Weights of a small CTC audio transcriber: norm groupnorm, 2.0 epochs.
Rows from block 4, named by matrix and row number. Each number is 128 + 24 x the weight over the matrix's rms, rounded and kept within 0 to 255. All counts start at 0.
# weight_hh_l0_reverse: GRU recurrent weights, backward direction (gates r, z, n stacked) (model.rnn.1.rnn.weight_hh_l0_reverse, 288x96), inputs 0-95
weight_hh_l0_reverse.207 [133 117 113 112  85 117 124 103 151 135 143 113 125 127 145  88 135 127 136 133 146 144 120 146 145  86 122 154  95 104 125 140  98 113 127 148 153 153  96 136 109  87 152  88 154 105  99 100 137 129 125 124 101 141 152  97 136 106 156 140 105 160 157 104 134 148 102 132 129 135 123 146 150 141 156  91  92 173 119 139 152 154 110 141 159 156 103 115 144 104 110 131 154  91 105 116]
weight_hh_l0_reverse.208 [128 109 158 123 122 139 106  82 122 115 110 141 155 169  92 111 131 148 140  99 139 120 121 102  98 148 157  96 106 147 132 125 151 149  93  96 174 171 126 109 137 148 157 153 106 145 156 158  99 179 145 152 114 135 115 141 158  81 151 157 115 109 145 119 106 105 114 154 125 135 101 155 115 127 111 115  86 133  95 156 151 131 174 125 144 165 158 140 146 150 147 116 172 138 115  91]
weight_hh_l0_reverse.209 [ 79 114 120 147  87 108 121  60 147  90 132 115 157 109 104 138 131 110 155 157 137 116 133 108 158 128  76 181 158 123 125 113 154 101 118 121 171 200 140  75 156 149 175 130 129  97 121 140  90 123 153 142 125 148 106 158 167 104 143 163 150  90 162 140 117 159 115 140 135 139  96 136 135 127 125 157  78 108 103 153 127 100 139 121  98 166  99 136 138 108 113 149 161 147  87 131]
weight_hh_l0_reverse.210 [123 137 152 115 134 127  76 156 147 118 126 101 173 107 126 120 147 134  99 108 166 173  95  82 118 119 169 143 101 167 102 140 139 164  93 132 146 137  84 126  92 145 151 151 170 104 119 132 158 156 148 128 102 113 158 112 107 144 112 137 157 129 159 117 144 145 144 166 123 160 167 130 109 155 106 105 115 100 165 122 132 136 145 117 140 107 123 140 129 144 136  71 141 120 194  91]
weight_hh_l0_reverse.211 [152 125 149 140 151 156 113 148 134 115 157 128 120 101  91 126 159 157  98 138 148  96 162 131 118 110 162 121 146 146 193 151 145 127 155 134 130 183  96  91 108 124 140 100 148 129 144 129 117 144 107 113 125  97 160 113 133 135 141 149 153 164 131 132 133 156  99 173 101 110 146 101 124 122 141 103  90 110 159 138 183 138  90 123 117 115  98 146  65 128 106 105  96 139  88 156]
weight_hh_l0_reverse.212 [164 130  98 124 128 152  97 129 122 128 108 137 165 145  95 152  93 143 126 146 124  97  97 111 124 155 157  90 105 151 168 140 101 150 104 123 136 160 149 145 102  89 151 103 102 113 153 147 129 141 127 104 102 149 148 110 133 134 141 134 152  70 162 111  89 153 130 127  89 162 155 105 164 147 135 148 129 145  85 112 130 156 100 146 146 147 162 116 113 109 121 111  79 152 150 123]
weight_hh_l0_reverse.213 [160 141 160 157 168 157 118 149 152 118 110 143 135  84 154 142 132 143 119 132  96 102 127 130 132 118 139 127 141 166 157 152 128 113 155 127 139 112 114 130 148 126 144 101 115 118 128 166 118 110 114 114 103 123 123 121 120 119 146 126 105 122 176 137 146 162 137 101 167 157 153 152 119  95 120 133 132 129 108 162 131 107 116 127  98 163 153  99  80 166 134  96 124  87 145 141]
weight_hh_l0_reverse.214 [ 96 148 173 165 155  97 133 134 115 117  98 101 170 110 142 161 166 152 163 137 105 136  77  94  68 125 114 147 110 129 159 126  98 104 133 110 138 171 122 139 109 135 153 105 147 137 115 139  97 113 129 105 130 155 172 164 164 131 139 109 119 151 162 146 132 119 110  87 121 164  94 100 152  98 139 136  93 148 142 131 144 132  93 123 145 122 129 148  83 139  94 170  85 101 138 139]
weight_hh_l0_reverse.215 [123  97 117 118 103 137 140 200 133 136 126 103 202 135 143 118  97 101 106 144 121 139 170 126 117 145 134 107 146 149 127 105 129 111 131 119  99 152 142  91 153 131 151 151  67  98 167 136 133 103 103 138  86 187 152  96 108 149  81  83 104 139 142 110 129 118  83 127  94 128 178 137 112  52 105 141 172 149 156 133 133 146 126  88 147 165  64  97  74 167 132 148 118  93 149 167]
weight_hh_l0_reverse.216 [125 102 137  78 119 131  91  94 116 125  97 157 122 124 149 112 180 154  67 126 127  99 127  91 171 158 140 141 145 108  92 171 123 160  94  98 159 119 109 103 147 102 126 115  97 126 124 129 132 111 138 145 147 138 125  85 106 131 134 116  91 127 128  79 198 147  94 127 143 131 175 134 149 153 127 128 105 162 147 147 145 103  99 125  98  98 115 137 116 160 124  83 111  99  76 137]
weight_hh_l0_reverse.217 [150 126 135 125  82 114  92 117  82 114 138 181 120 130  89 167  89  85 109 149 150 149  96 159 135 140 154 143 118 152 110 119 133 145 164 136 140 114 110 127 123 114 121 137 154 129 130 130 126 104 140 149 136 116 107 106 117 150 149 155 143 113 104 128 134 102 137 171 144 123 137  98 151 166 160 148 111 167  91 145 112 151 109 102 148 140 169 142 103 139 150 152 138 141 126  99]
weight_hh_l0_reverse.218 [ 92 151 106 149 163 176 107 134 112 102 145 115 155 157  91 154 145 144 150 112 103 107 111  88 148 129 166 131 133 131 163 117 100 163 160  80 148 109 108 116 153 155 139 160 154 117 138 116 136 118 154 103 170 149 154  96 143  87 143 138 179 121  93 159  82 102 129 111 152 128 131  91 135 120 116 107 154 110 123 107 171 129 150 167 131 130 150 100 147 131 105 124 117 149 144 144]
weight_hh_l0_reverse.219 [114  75 143 106 111  80 160 109 152  90  94 121 114 107 103 160 111 146  83 159 129 144 121 160 169 149 101 153 161 130  84  88 116  88 148 160 159 149 122 140 105  90 182 166 107  97  98 118 172 106 133 166 128  90 145 114 129 136  97 120 141 157 150 100 133 130 149 142 149 104 122 128 102 131 142 156 132 124 121 146  93 104 123 137 141 100 101 109 136 109 158 131 156 131  99 109]
weight_hh_l0_reverse.220 [112 119 167 118 158 108  99 158  96  97 123 152 148 147 100 110 115 169 136 171 120 101 137  98  85 113 148 132 138 156 164  95 119 150 115 127  97 170  96 152 132 136 143 116 125 109 104 151 180 144 151 124  92 138 109 117 141 143 162 137 157 156 141 125 117 151 163 176  94 118 149 141 141 107 114 146 110 167 114 142 110 115 134  85 104 104 116 141  91 142 141 133 151  90 114 175]
weight_hh_l0_reverse.221 [115  99 105 172 104  94 151 167 108 111 136 170 116 157  94 136 105 112  80 128  83 131 121 151 141 161 144 157 111 157 150 114 142 140 108 103 166 117 103  76 106 113 155 127 127 146  98 107 104 115 110  94 113 119 173 127 126 121 147 105 144 130 107 122 162 141 103 124 131 130 125 116 149 146 138 130  94 133 167 144 133 116 114 129 156  88 163 159 165 149 119 102 149 176 154 141]
weight_hh_l0_reverse.222 [146 118 128 137 111 171 132  86  87 163 150 127 116 105 119 128 144 123 119 101 173  98 122 112 136 145 151 104  87 129 141 137 137 130 132 118 120 105 149 133 132 137 161  99 107 177 111 104 147 119 110 159 131  86 132 133 149 102 109 127 153 139 141 109 102 155 121  92 161 115  82 122 152 168 153 109 163 132 126  85 144 105 160 162 122 113 198  93 157 161 109 132 175 144  95 103]
weight_hh_l0_reverse.223 [138 130 146 173 125 126 119 126 110 116 151 128 174 140 144 113  83 169 126 136  91 137 111 158 100 115 120 169 140 103 131  99 111 138 121 122 146 115 141  78 154  99 142 154 145 107 139 167  81 129 148 128 107 166 139 110 139 113 131 129 111  79 113 147 103 139 109 118 137 176  79 161 114  89 158 115 117 149 138  94 154 152 152 115 152 116 140 155 116 121 115 115 109 136 133 127]
weight_hh_l0_reverse.224 [160  97 101 151 142  85 163 162 100 136 139 129 163 109  98 104 162 147 169 156 118 142 151 132 125  86  96 158 173 144  92 156 144  79 155 165 140 141 145 125 122 150  92 122 115 132 121  97 174 154 129  93 157 137  83 111 103 146 134 129 130 164 119 150  92 114 116 134 141 127 140 149 107 116 128  83 148 136 137 141 127  88  83 148 116 121 115 154 114 165  92 113 109 130 123 156]
weight_hh_l0_reverse.225 [121 143 130 126 124 119 120  74 109 119 113 164 122 179 105 132 151 102 133 158 133 152 146 132 101 143 127  77  76 104 140 163 148 164 119 114  98  75  94 166 141 134 141 127 130 167 137 112  90 115 142 161 129 108 146 157 175  96 189 176 166 139 137 103 106 144 161 127 119  99 104 148 182 188 147 136 107  83  96 154 151 130 111 154 121 127 159 111 152 142 158  93 133 122 162  93]
weight_hh_l0_reverse.226 [ 94 108 120  96 103 150 111 154 152 109 121 151  97  98 107 100 163 125 131 170  93 115 141 113 112 129 161 134 155 138 114 111 120 159 150 114 166 167 101 153 105 107 125 130  90 105 149 130 149 155  95 165 114 154 134 127  95 142 128 107 111 174 118  96 172  97 111 109 134 150 113 117 113 122 133 145 124 118 123 134 125 158 125 151 130 143 154  85  99 141 161 108 171 151 142 110]
weight_hh_l0_reverse.227 [119  85  99 108 108 111 101 144 119 155 151 168 162 102 122 114 119 175 167  95 123 108 138 161 167 128 148 127 135 148 146 115 149 173 110 103 157 161 104 129 110 159  92 150 150  93 118 103 110 111 120 115  83  99 153  82 168 126 119 143 149 119 159 104 155 114 110 145  76 109 159 145 121 100 122 133 148 140 159 162 128 138  97 116 145 146 108 141 157 157 119  72 104 124 123 121]
weight_hh_l0_reverse.228 [110 149 107 143 102 126 110 100  97 118 140 126 109 146 167 118 164  99 132 125 124 118 131  84 144 138 141 135 153  84 133 178 126 135 121 144 138 132  93 105 153 103 147 108 149  93 103 143  95 136  81 156 153 124 152 148 128 120 134 124 139 131 135 111 137 162  95 101 165 114 137 131 143 169 130 144 148 115  79  78  85 107  92 169 123 117 145 113 124 103 146 118 117 162 109  91]
weight_hh_l0_reverse.229 [120 103 138 124  85 135 119 103 110 113  81 106 121 108 145 122 181 160 141 110 125 119 162 109  80 151 124 105 158 159 113 135 103 139 135  95 129 151  80 116 116 140 155 116 142 143 150 115 104 139 136 114 117  93  86 130 128  88 127 156 157 125 145 124 138 125 103 166 166  90 142 167 111 181  91 112  72 132 106 158 162 110 109  83 145 118 110  97 168 103  88  96 124 143 146 152]
weight_hh_l0_reverse.230 [ 96 130 125 115  99 131 154 155 118 155 165 134 155  85 114 139 117 148 152 110 153 114 131 181 170 152  92 176 151 111  89 127 107 121 120 176 152 102 121  88 160 162  99 115  92 110 164 104 168 138 127 121 132 125 147 148  96 185  73 131 129 146 114  80 164 141 131 152 100 119  91  91  88  91 136 110 101 150 205 172  96 118 116 146 111 116 105 139 120 132 102  95 151 113 157 121]
weight_hh_l0_reverse.231 [166  89  94  86 156 163 119 132 148 127 101 115  92 121 139 143 151 138 151 120 158 150 110 129 190 112  97  98 101 139 145 163 150 144 135 121 148 133 184 148 152 147 120 125  95 155 105  87 168 146 106 147 106 139 141 136  86 152 113 152 125 147  89 128 135 155 138 122 100  83 146  89 105  91 111 126 164  83 111 136 136 114 113 105 153 151 102 138 172 153 124 107 135 114 134 161]
weight_hh_l0_reverse.232 [134 135 137 144 139 136 117 144 121 113  98  97 123 138 123 115 145 143 150 130 153 134  90 104  96 131 147 104  97 106 130 140 144 136 103  99 151 151 122 153 129 116 150 107 140 125 108 167 130 121  91 166 150  97 153 116 165 140 143 123 135 113 152 101 132 113 113 108 131 159 105 113 139 117 143  96 106 140 128 106 143 116 162 142 145 131 152  99 124 162 109 164 146 167  94  95]
weight_hh_l0_reverse.233 [126 110 169 127 114 152 139 140 138 118 150 118 149 131 143 123 138 127 104 135 161 117 130 167 119 158 135 135 131 125 100 134 139 155 138 113 142 108 104 133  99 127  85 122 119 134  93 136 139  80  70 125 133 119 127 102 112 141 108 117 151 127 144  99 137  93 104 131 121 110 111 118 150 144 142 162 133 168 136 120 100 156 131 146 109 113 159 125 108 113 120 140 157 152 134 141]
weight_hh_l0_reverse.234 [110 147 115 118 125 102 122 134 144 172 116 123 110  86 160 164 111  97 132 121 137 134 131  97 145 105 154 122 159  97  98 119 148 116 104 159 135 116 104 121 135 121 113 167 123 125 107 141 144 104 135 137 104 135 112 143 169 153 138 152 107 160  92 137 157 109 144 135 158 120 171 151 158 158 111 161 150 175 162 112 119 112 120 133 103 152 130 126 128 115  96 140  74 145 103 148]
weight_hh_l0_reverse.235 [166 123 114 117 126  86 147 138 151 107 141 177 155  98 165 106 151 142 146 160 129  86 130 122 139 156 139 145 166 131  90 143 116 115 111 129 117 126 111 133 168 158 101 137 118 113 117 151 117 157 147 100 120 103 144 142 104 151  89 100 100 106 140 131 132 162  93 105 144  89 111 134 138  90 108  91 104 168 166 127 110  84  88 158 114 115 106 110 119 144 105 155 107  89 131 131]
weight_hh_l0_reverse.236 [120 145 164 163 151 155 137 120 158  87 121 155 109 104 103  98 153 110  99  97 114 141 155 102  93 136 146 148 136 136  98 140  99  94 148  96 170 135 151 115 165 109 168 128 149  96 126 111 119 167 113 126 155 112 135 161 153  85 128 159 107 109 122 159  79 148  99  99 170 136  93 156 112 151 108 132 146 130 124 137 155 118 135  98 152 141 127 156 162 151 143 160 153 111 156 116]
weight_hh_l0_reverse.237 [139 119 124 154 130  99 165 124 140 164  96 148 100 110 121 117 105  96 148  98 122  81  98 159 104 106  90 115 104 102 151 165 108  94 102 118 137 117 155 159 130 116  96 139 140  96 110 148 115 144 122 122 123 175 147 106 171 117 133 115  88 153 145 156 157 126 114 136  98  88 113 102 101 156 126 112 186 142  96 129 157 124 134 159 133 154 150 128 119 176 141 184 140  97 112  98]
weight_hh_l0_reverse.238 [150 113 124 111 175 121 122 152 167  99  93 131 113 123 101 143 131 157 133 165 114 137 122 114 138 138 142 117 114 136 153 106 129 161 119 151  88 117  96 134 124 141 114 127 116 141 141 170 116 114  95 108 116 119 156 129 167 151 119 117 143 122 139 142 148 115 153 127  98 122 103 116 160  99 110 138 149 111 161  99 116  93 109 155 152 162 157 141  77 124 136 118 131  99 112 138]
weight_hh_l0_reverse.239 [ 92 168 167 126 139 144 100  97 148 113 105 106 106 139 101  98 114 121 127 154 101 125 135 136  99 163 125 144 118 155 125  93 111 165 143 135 126  91 108 121 101 162 132 117 137 161 150  97  88 100 143 132 128  97 152 148 170 122 143 125 124 125 113 158 137 101 156 150 160 166 111 108 130 114 141 149 155 118 162 123 162 136 165 126 108 124 145 137 124 114 150 139 123 105 157 116]
weight_hh_l0_reverse.240 [171 132 122  91 131 159 145 138 155  84 153 173 146 142 143 146 128 152 131 130 192 114 111 140 100 101 130 157 134 106 154 161 133 112 149 134 150 102 121 108 140 109 168 150 131 128 136 147 123 118 141 132 136 118 131 134 172  80 172 124 152 114 140  96 137 149 140 121 109 111  95 171  97 159 138 138 139 138  77 145 114 126 143 133 107 104 114 130  83 112 181 114  98  97  94 140]
weight_hh_l0_reverse.241 [174 123 157 104 146 110 118  91 122  95 108 113 127  93 157 100 150 138 116 130 155 138 119 126  59  97 104 122 146 131 143 108 133 146 105  89 154  94  94 121 151 127 153  92 167 116 103 126 106 119 148 117 133 106 120 115 171  83 117 165 133 114 158 127  87 130 115 124 109 123 117 126 142 160 103 113 138 139 148 147 180 141 150 150 150 162 150  92 126 111 133 155 107 158 148 173]
weight_hh_l0_reverse.242 [ 79  99  92  94 148 118 114 134 144 163 108 160 112 123 161 125  80 144 154 121  71 101 131 106 151 128 105 104 137 135 121 104 155  97 142 143 143  99 181 120 105 154  83 112 150  97 101 125 113 104 120 112  88 155 137 126 143 150 115 160 142 122 114 134 120 137  96 115 132 144 153 139 105  75 129  96 181 122 101 130  85 146 130 106 128 148  95 178  97 185  84 134  81 102 137 114]
weight_hh_l0_reverse.243 [107 122 152  95  97 114  96 150 135 117 145 113  98 124  98 100 106 126 137 108 125 153 168 149  79  83 121 104 107 153 146 137 134 115 120 142 123 106 137 126 147 145  94 124 109 113 150 144 121 133 148 132 136 139 105 110 146  85 173 101 123 139 116  93 154 105 163 145 114 127 163 110 160 146 120 105 167 131 122 141 155 100 146 123 103 143 144 153 141 123 123 127  95 120 126 113]
weight_hh_l0_reverse.244 [121 125 125 143 148 110 143 103  94 113 103 155 146  97 126 126 159 139 104 117 100 153 100 160 113 131  99 160 175 115  89 141 129 117 174 140 153 141 133 127 110 111 139 111 111 107 124 154 153 129 122 156 141  98 132 165  93 122  86  96 130 133 133 124 157 143 134 133  89  99 158 145 140 149  94  97  96 102 161 138 132  98 155 153 141 131 154 108 119 105 116 123 159 176 130 153]
weight_hh_l0_reverse.245 [157 118  93 139 129  93 147 161 118 115 135 144 135 108 162 132  95 126 133 158 127 108 149 130 152 146 124 130 157 134 126 160 113 148 110  98 117 124 106 108 119 105 100 127 112 134 127 103 142 101 111 132 152 120 124 108  92 170 107  88  96 121 158 133 152 119 110 110 107 157 144  80  94 127 115 107  97 138 169 141 138 136 112 117  87 107 141 143  94 111  97  94 142 142 136 105]
weight_hh_l0_reverse.246 [142 136 109 107 102 103 133  99 128 115 107 151  72 132 122 128 146 119 102 157 144 114 119 164 167 102 145 133 108 144 136 126 166 147 156  85 159 121 165 116  97 127 145 133 117  98 106 144 129 141 153 141 158 105 118 141 171 141 134 201 123  93 111 170 150 159 150 122 150  99 101 108 141 174 156 148  86 130 107 131 139  99  92 122 103 132 162 111 149 158 114 117 110 107  71 136]
weight_hh_l0_reverse.247 [142  60 105 109  80  83 181 134 142 109 118 143 116  97 157  94 114 119 129 115 149 129  98 191 162 154  87 120 128 120 114 128 121  88 148 130 137 113 131  96 139 115 120 140  85 149 116  97 100 147 150 163 128 136 141 154  96 172  97  89 122 162 132  93 157 157 115 145 134  96 136 135 120 167 104 131 141 159 109 162  62 137 151 122  91 107 128 132 158 109 107 135 182 117 100 111]
weight_hh_l0_reverse.248 [144 126 139 137 156 137 113  66 149 147 141 137 118 155 116 111 136 145 106 118 128  82  88 129 110 131 113 121  67 151 106 171 136 101 142 105 154  89 107 152 145 108 148 150 128 164 154 114 100 129 153 122 163 134 103 132 148 103 120 123 148 163 146 158  89 151 137 134 130 133 143 143 126 149 121 145 143 165  74 108 118 147 160 167 124  94 171 142 106 120 108 156 100 115 108 137]
weight_hh_l0_reverse.249 [170  85  67  84 104 131 132 128 138  98 145 139  91  97 118 123 120 166 138 124  96  96  95 128 212 130 108 129 172  96 110 154 147 156 132 108 159 126 117 151 116 145 121 130 106 102 112 133 124 137 118 125 102 156 134 150 154 148 103 138 128 165 121 149 117 151 123 158  83 105 147 140 102 107 149 123 117 169 125 141 167 151  82 142 118 121 102  96  66 116 132 137 115 132 131 128]
weight_hh_l0_reverse.250 [ 99 165 118 114 148 134 111  74  94  96 132 138  88 137 149 112 110  94 130  91 103 153 150 125 100 133 137 118  87 154  90 103  98 100 132 110  96  64 151 164 132 110 170 155 137 163  95 122 139 143 132 102 117 121 134 126 115 125 133 111 150 118 149 145  80 147 153 108 134 144 138 124 183 152 108 138 146 155 111 101 155 125 157 121 168 153 161 135 156 133 121 150 151 123 111 141]
weight_hh_l0_reverse.251 [147 131 103 141 123 128  92  91 149 123 135 129 144 132  96 164 115 148 119 102 138 153 131  71 103 141 102 113 138  93 166 131 130  90 155 123 139 104 132  99 154 144 123 118 102 170 154 115  82 137 151 153 134 142 108 154 155  93 133 179 124 104  94  96 130 103 166 140 154 105 164 133 163 182 103 109  94 113  90 124 113 164 153 144 101 135 183 114 112  70 142 128 129 112 131 107]
weight_hh_l0_reverse.252 [ 86 174 115 127 106 108 120 159 154 162 140 162 146 145 103 155 105 159 130 147 155 110 141 123  92 130 118 113  86 131  94  95 108 146 101 125  80 119 169 155 138 134 122 149 118 156 120 132 133 143 132  91 100  97  93 153 112 136 125 118 127  87 104 128 125 118 149  98 132 109  82 150 129 131 159 114 145 100 149 104 119 115 116 166 134 143 133 135 149 103 153  98 163 166 152 111]
weight_hh_l0_reverse.253 [102  73 100 101  88 108 105 170 109 118  92 136 118 135 118 140 146 108 123 118 123 156 159 171 169 151 137 156 182 150 121 132 101 116 128 167  99 136 157  86  97  99 120 154  90 120  98 105 126 127 134 122 109 159 101  91  89 123 120 115 164 153 154  95 138 120 119 113 110 122 137 120 132 114 122 152 131 142 182 172 131 117 137 124 130 137 103 113 124 104 143 101 118 137 155 148]
weight_hh_l0_reverse.254 [140 169  99 121 167 179 145  73 124 140  91 149 118 137 118 100 110 126 119 114 136 137  93 113  81 128 169 108 104 128 163 156 121 150 123 105 117 157 117 131 145 115 116 136 135 158 139 149 127 170 110  76 144 118 130  87 131 131 152 136 172 152 153 112 126 157 112 124 110 144 136 134 157  77  98 126 127 123 103 151 126 100 113 149 150 118 144 139 111 139 105  99  78 108  95 105]
weight_hh_l0_reverse.255 [122 169 129 132 170 145 141 103 161 141 185 146 115 171 154 157 132 106 119 128 141 100 111 132 104 103 135 155 119 116 140 139 144 122 117 120  99  97 179 118 135 153 143 103 105 175 113 101 101 149  85 119 112 106 153 169 111 118 156 125 120 146  92 113 115  97 136  72 140 144 113 168 104  97  96 151 134 141 151  97  91 123  92 135 124 159 149  97 163 102 110 168 144 165 110 103]
weight_hh_l0_reverse.256 [162  88  91 118 165 174 118 156 164 147 172 134 101 135 137 117 107 145 127 107 117 138  93 142 127  97 129  98 115 140 133 144 108 179 112  94 180 125 130  94 113 103 147 121 136 153 160 147 113 152 172 134 107  90 151 103 138 106 159  92 130 101 127  97 116 108 138 155 107 148 106 115 171 137 142 155 110 133  96 124 127 154 103 146 123 150 141 106 112 157 152 124  77  83  94 120]
weight_hh_l0_reverse.257 [107  89  92 153 139 106  94 112 100 144 127 118 141 126 162 113 123 160 156 164 140 150 108 126  88 113 109 127 160  96 156 157 114 122 118  89 176 123 153 130 126 127 106 159 129 147 138 149 109 132 149 157 142  98 141 165 161 134 162 160  99 144 127  94  99 141 141  94 138 113  99 137 172 120  94 133 126 129  96 122 126 151 144 147 122 142 146 118 105 111 158 155 102 135 146  84]
weight_hh_l0_reverse.258 [110 181 130  89  94 105 168  97  92 147 168 142 107 100 125 115  95  85 130 125 115  90 123 141  92 127  94 136 106  77 111 110 132  81 123 160 133  74 130 163 121 114 129 110 124 137 134 116 131 120 167 154 159 133 125 139 130 146 123 120 110 151 102 127  80  98 122 147 111  85  97 153 119 108 160 113 126 127  69 155 129 111 119 130 164 161 168 167 104 145 138 135 109 173  91 114]
weight_hh_l0_reverse.259 [ 93 145 175 125 138 130 111 150 128  85 141 152 120 148  82 129 131 137 126  88 166 174 135  87  80 131 130  90  95 145 128  92 151 170  95 137 159 157 100 163 145 115 158 161 187 145  96 124 110 119 113 105 104  87 145 128 138  80 146 165 162  99 152 131 112 144 145 129 143 139 125 157 175 156 122 160 130 138  88 106 124 149 181 145 136 125 158 120 133 106 163  98  78 129 116  99]
weight_hh_l0_reverse.260 [100 129  97  95 144 102 150 130 101 133  94  92 106 110 125 117 136 137 112 114 124 140 170 135 155 102  76 159 159 147 107 102 104 154 105 149 128  93 112 129 109 133 120 136  97 102 115  86 153 111 155 118 195 129  88 168  89 142 145 158 138 162  87 156 106 126 114 134  75 121 123 114 107 156 143 130  76  77 113  97 122 116 160 126  88 135 160 133 162 124 130 133 168 150 125  86]
weight_hh_l0_reverse.261 [136 159 125 110 193 168 137  86 112  98 110 152 144 175 132 151 101 115 129 134 136 147 143 104 105 148 152 121 111 109 113 123 109 115 132 150 141  97 101 120 145 150 114 120 152 103 135 133 140 113  66 175 176 131 130 148 123 129 167 132 160 122 116 136 100 134 140 102 171 147 100 161 150 137 165 168 121 148  53  91 128 148 138  98 149 161 181 140 137 146 154 131 124  96 115 110]
weight_hh_l0_reverse.262 [126  69  85 103 141 156  92 110 142 108 123 125  92 157 157 109 157 165  91 139 137  78 115  91 138 127 156  98 117 169 115 189 166 145 162 151 144 106 102 152 140  99  94 142 157 109 122 131 139  83 154 145 163 127 149 125 127 125 128 135 133 146 167 164 142 119 156 161 106 100 114 129 136 109 150 118 100 149 133  90 143 160 117  96 153 116 111 134 127 129 148 107  87 135  82 115]
weight_hh_l0_reverse.263 [110 193 158 117 126 147 127  92 158 105  99 106 126 137 146 163  85 101 149  97 118 160 119 101 127 149 159 118 111  98 132 104 107 104 132 109 127  85 151 152 127 105 143  98 147 141 121 189 113 157 124 176 114 110 137 132 166 132 162 153 155 127 111 133 130 143 136 103 162 140  77 119 125 122 106  99 172 144  96 114 133 152  97 104 109 154 165 156 120 129 164 119 129 159 142  94]
weight_hh_l0_reverse.264 [110 131 112 160 151  93 140 138 108 121 151 137 144 130 151 151  85  83 140 109 113 136 122 149 149  96  70 121 107 113  97 119 161  77 139 142  99 137 142 159 113 157 103 108 141 133  98  83 114  95 154  96 127 143 130 175 139 155 138  98 149 126 103 153 107 150 140  79 112  93 102 131 141 153  94 103 122 154 164 131 116 139 181 102 135 117 148 129 122 138 129 154 169 152 104 103]
weight_hh_l0_reverse.265 [ 92  99 126  73 156 109  86  94 120 105 100 143 116 109 117 159 108 138 143 145 174 135 153 145 113  98 123  85 127 167 133 185 130 129 126 137 146  90 123  92 121 107 148 105  93 151 123 120 157 139 128 155 130 143 143 145 175  93 133 158 127  92 164 105 106 129 174 146 133 135 130 130 156 166 170 106  79 136 122 113 137 118 154 111 156 130 125  89 100 134 146  79 120 145  84 167]
weight_hh_l0_reverse.266 [133 123 134 158  88 164 157 179  95 148 101 163 135 163 155 157 132 105 127  91 143  82 115  89 121 141 151 133 161 124 149 116 125 105 140 145 125 114 112  96 127 133 108 101 117 131 101 140  96 145 127 112 111 154 117 107 145 121 128 147 159 127 147 156 157  93 117 142  89 117 107 134 155 160 103 152 146 148 166 155 104 138 120 145 101 143 122 132 103  92 154 163 154  88  99 134]
weight_hh_l0_reverse.267 [ 96  92 147 150 109  96 157 112 166 101 119 116  96 142 179 150 137  93  91 143  89 117 148 139 147 117 137 143 132 136  94  96 112 143 156 126 116 139 149 114  99 141 145  98 125 109 144 107 143 137 124 128 109 154 145 170 122 150  91 135 121 166 146 131 118 133 120 145  92 109 142 103 141 174 135 135 125 139 185 105  76 120 127 109 156 145 139 115 145 109 129 137  95 144 110 163]
weight_hh_l0_reverse.268 [116 181 141 159 115 153 145 198 161 143 107 112 129 100 135 128 131 128 133 167 101 140 140 164 112 109 163 146 111 156 131 126 152 106 140 110 112 114 133 146 138 135 142 140 145 100 108 137 146 108 131 116 139 137 129 101 147 166  92 111 171 149  96 124 123 159  72 133 114 158 127  94 172 112 138 124 138 115 133 169 110 115 160 134 118 131  70 113  91 151 111 157 134  80 116 173]
weight_hh_l0_reverse.269 [161 141  85  93 143 127 107 124 152 122 132 157 135 166 119 150 145 133 119 124 163 108 159 157 113 160 100  90  91 109 125 126 148 177 171 134 154  89 151 149  94 118 143 136 167 120 114 137 140 117 104 124 121 152 141 136 109 105 104 164 111 103 132 114 121 124 166 165 129 153 110 160 121 159  99 149 110 151  99 123 108 150 157 113 164 140 121 100 145 135 121 131 103  83 108 101]
weight_hh_l0_reverse.270 [ 94  94 101 124 107 107 125 130 145 126  90 110  85  93 111 154 137 111  86  99 142 141 141 100 156 119 103  96 104 138  89 152 129 148 114  93 156 132 123 115 113  84 104 123 114 159 138  94 151 156 146 114 141 130 124 135 132 159 127 123 143 147 160 138 130 150 165 135 125 167 154 144 134 138 160 127 146 148  95  96 134 109 103 156 108 123 150 119  95 126 114 112 101  85  93 137]
weight_hh_l0_reverse.271 [111 102  92  98 129 155 126 154 146 100 129 123 149 102 153 125 111 141 148 157 146 125 121 109 117 134 127  97 152 122 134 121 134 142 151 114 129 115 172 123 103 141  96 125 119 110 131 152 121 139 140  93  85 122 158 104 163 160 114 147 105  94 180 122 135 160 108 155 102 141 116 102 107  90 147 144 108 143 168  98 128 128 136 152 118  99 134 131  87 119 132 119 161 120 119 147]
weight_hh_l0_reverse.272 [138 127 127 157 135 189  91 109  98 102 108 123 148 122  81 102 152 109 140 107 111 112 105  79  90 118 139 118  80 153 125 114 119 122 128 102 105 103  92 101 175 124 147 154 145 150 136 144 116 156 137 121  99 114 143 119 174  84 168 134 171 159 120 169 119 123 108 137 165 154 134 168 132 176 129  83 139 116  95 110 159 119  96 134 162 100 172 165 107  99 105 153 123 117 149 134]
weight_hh_l0_reverse.273 [ 99 178 142 104 167 138 120 130 129 162 121  94 130 134 102 167 124 132 119 121 111 155 104 140 144 156 106 113 139 154  85 136  99 136 114 115 145 103 114 144 119 153 110 142 109 140 127 150 151 121 112 124  79 171 131 135  83 151 100 156 123 128 139 118 160  85  90 126 123 153 128 171 110 121 165 144 118 166 159 159 145 122 116 108 140 143 107 137  93 120 125 164 110 132 130 125]
weight_hh_l0_reverse.274 [153 183 151 100 106 148 127 106 125 100 108 124 139 116 163 129 104 150 138 116 108 147 163  82 100 127 118  62 124 117 106 132 118 120 135 153 154  93 108 151 121 108 115 109 105 113 140 158 128 123 165 141 129 177  91 127 147 135 123 132 103  69 154 152 141 133 169 134  89 163 157 131 111 105 175 169 113 141 102 147 148 150 125  85 136 118 156 127 107 138 154 153  99 163 158  86]
weight_hh_l0_reverse.275 [133  66 116  89 106 122 132 142 138 162 112 119  86  95 116 163 179 110 111 135 100  91 102 127 158  94  88 129 120 144 151 159 135 139 153 123 109 112 140  81 107 131 149 137 137 101 129 119 108 152 118 115 150  95 126 136 142 119 113 156 109 129 119 102 136 128 147  95 142 130 153 133 125 168  97 142  92 109 132 106 153 151  93 165  99 109 127 120 130 105 148 109 141 144 132 110]
weight_hh_l0_reverse.276 [109 125 163 155 128 174 136 124 134  80 104 138 150 161 132 126 101  87 111 126 125 138 119 102 113 151 108 163 164 147  88 122 114 169 153 114 130 120 111 124 118 154 125 149 159 170  84 169 103 102 109 119  91 137 164 128 132 108 120 126 164 127 143 142 171  87 168 144 163  99 112 117 171 145 138 107 143 135 140  86 136 102 176  72  77 137 123 159 138 125 116 157 149 113 147 140]
weight_hh_l0_reverse.277 [146 107  86 114 116 156 101 115 156 150 164 113 133 114 108 161 104 160 114 108  95  97 110  79 152 132 140 135 153 127 164 107 148 110 145 110 125 150 143 163 142 140 125 106 159  90 139 160 125 119 142 130 153 135 163 131 168 113 115 143 126 123 139  98 168 108 133 158 147 146 144 160 155 147 127 130 136 140 148 120 118 142 121 100 108 135 138  97 143 144 130 126 116  96 157 158]
weight_hh_l0_reverse.278 [112 141 129 101 117 115 173 112 121 115 109  95 112 124 147 105  92  91 108  92 129 133  97 169 142 134 103 149 100 132  80  98 139 136 143 176 161  66 116 120  94 125 141 137 107 119 144 110 131  99 126 100 157 104 150 147 142 125 154 147 111  99 121 169 140 100 150 110 128 115  91 160 150 148 157 168 134 103  91 101 104 146 154 134 123 132 147 117 122 106 141 123 131 179 132  91]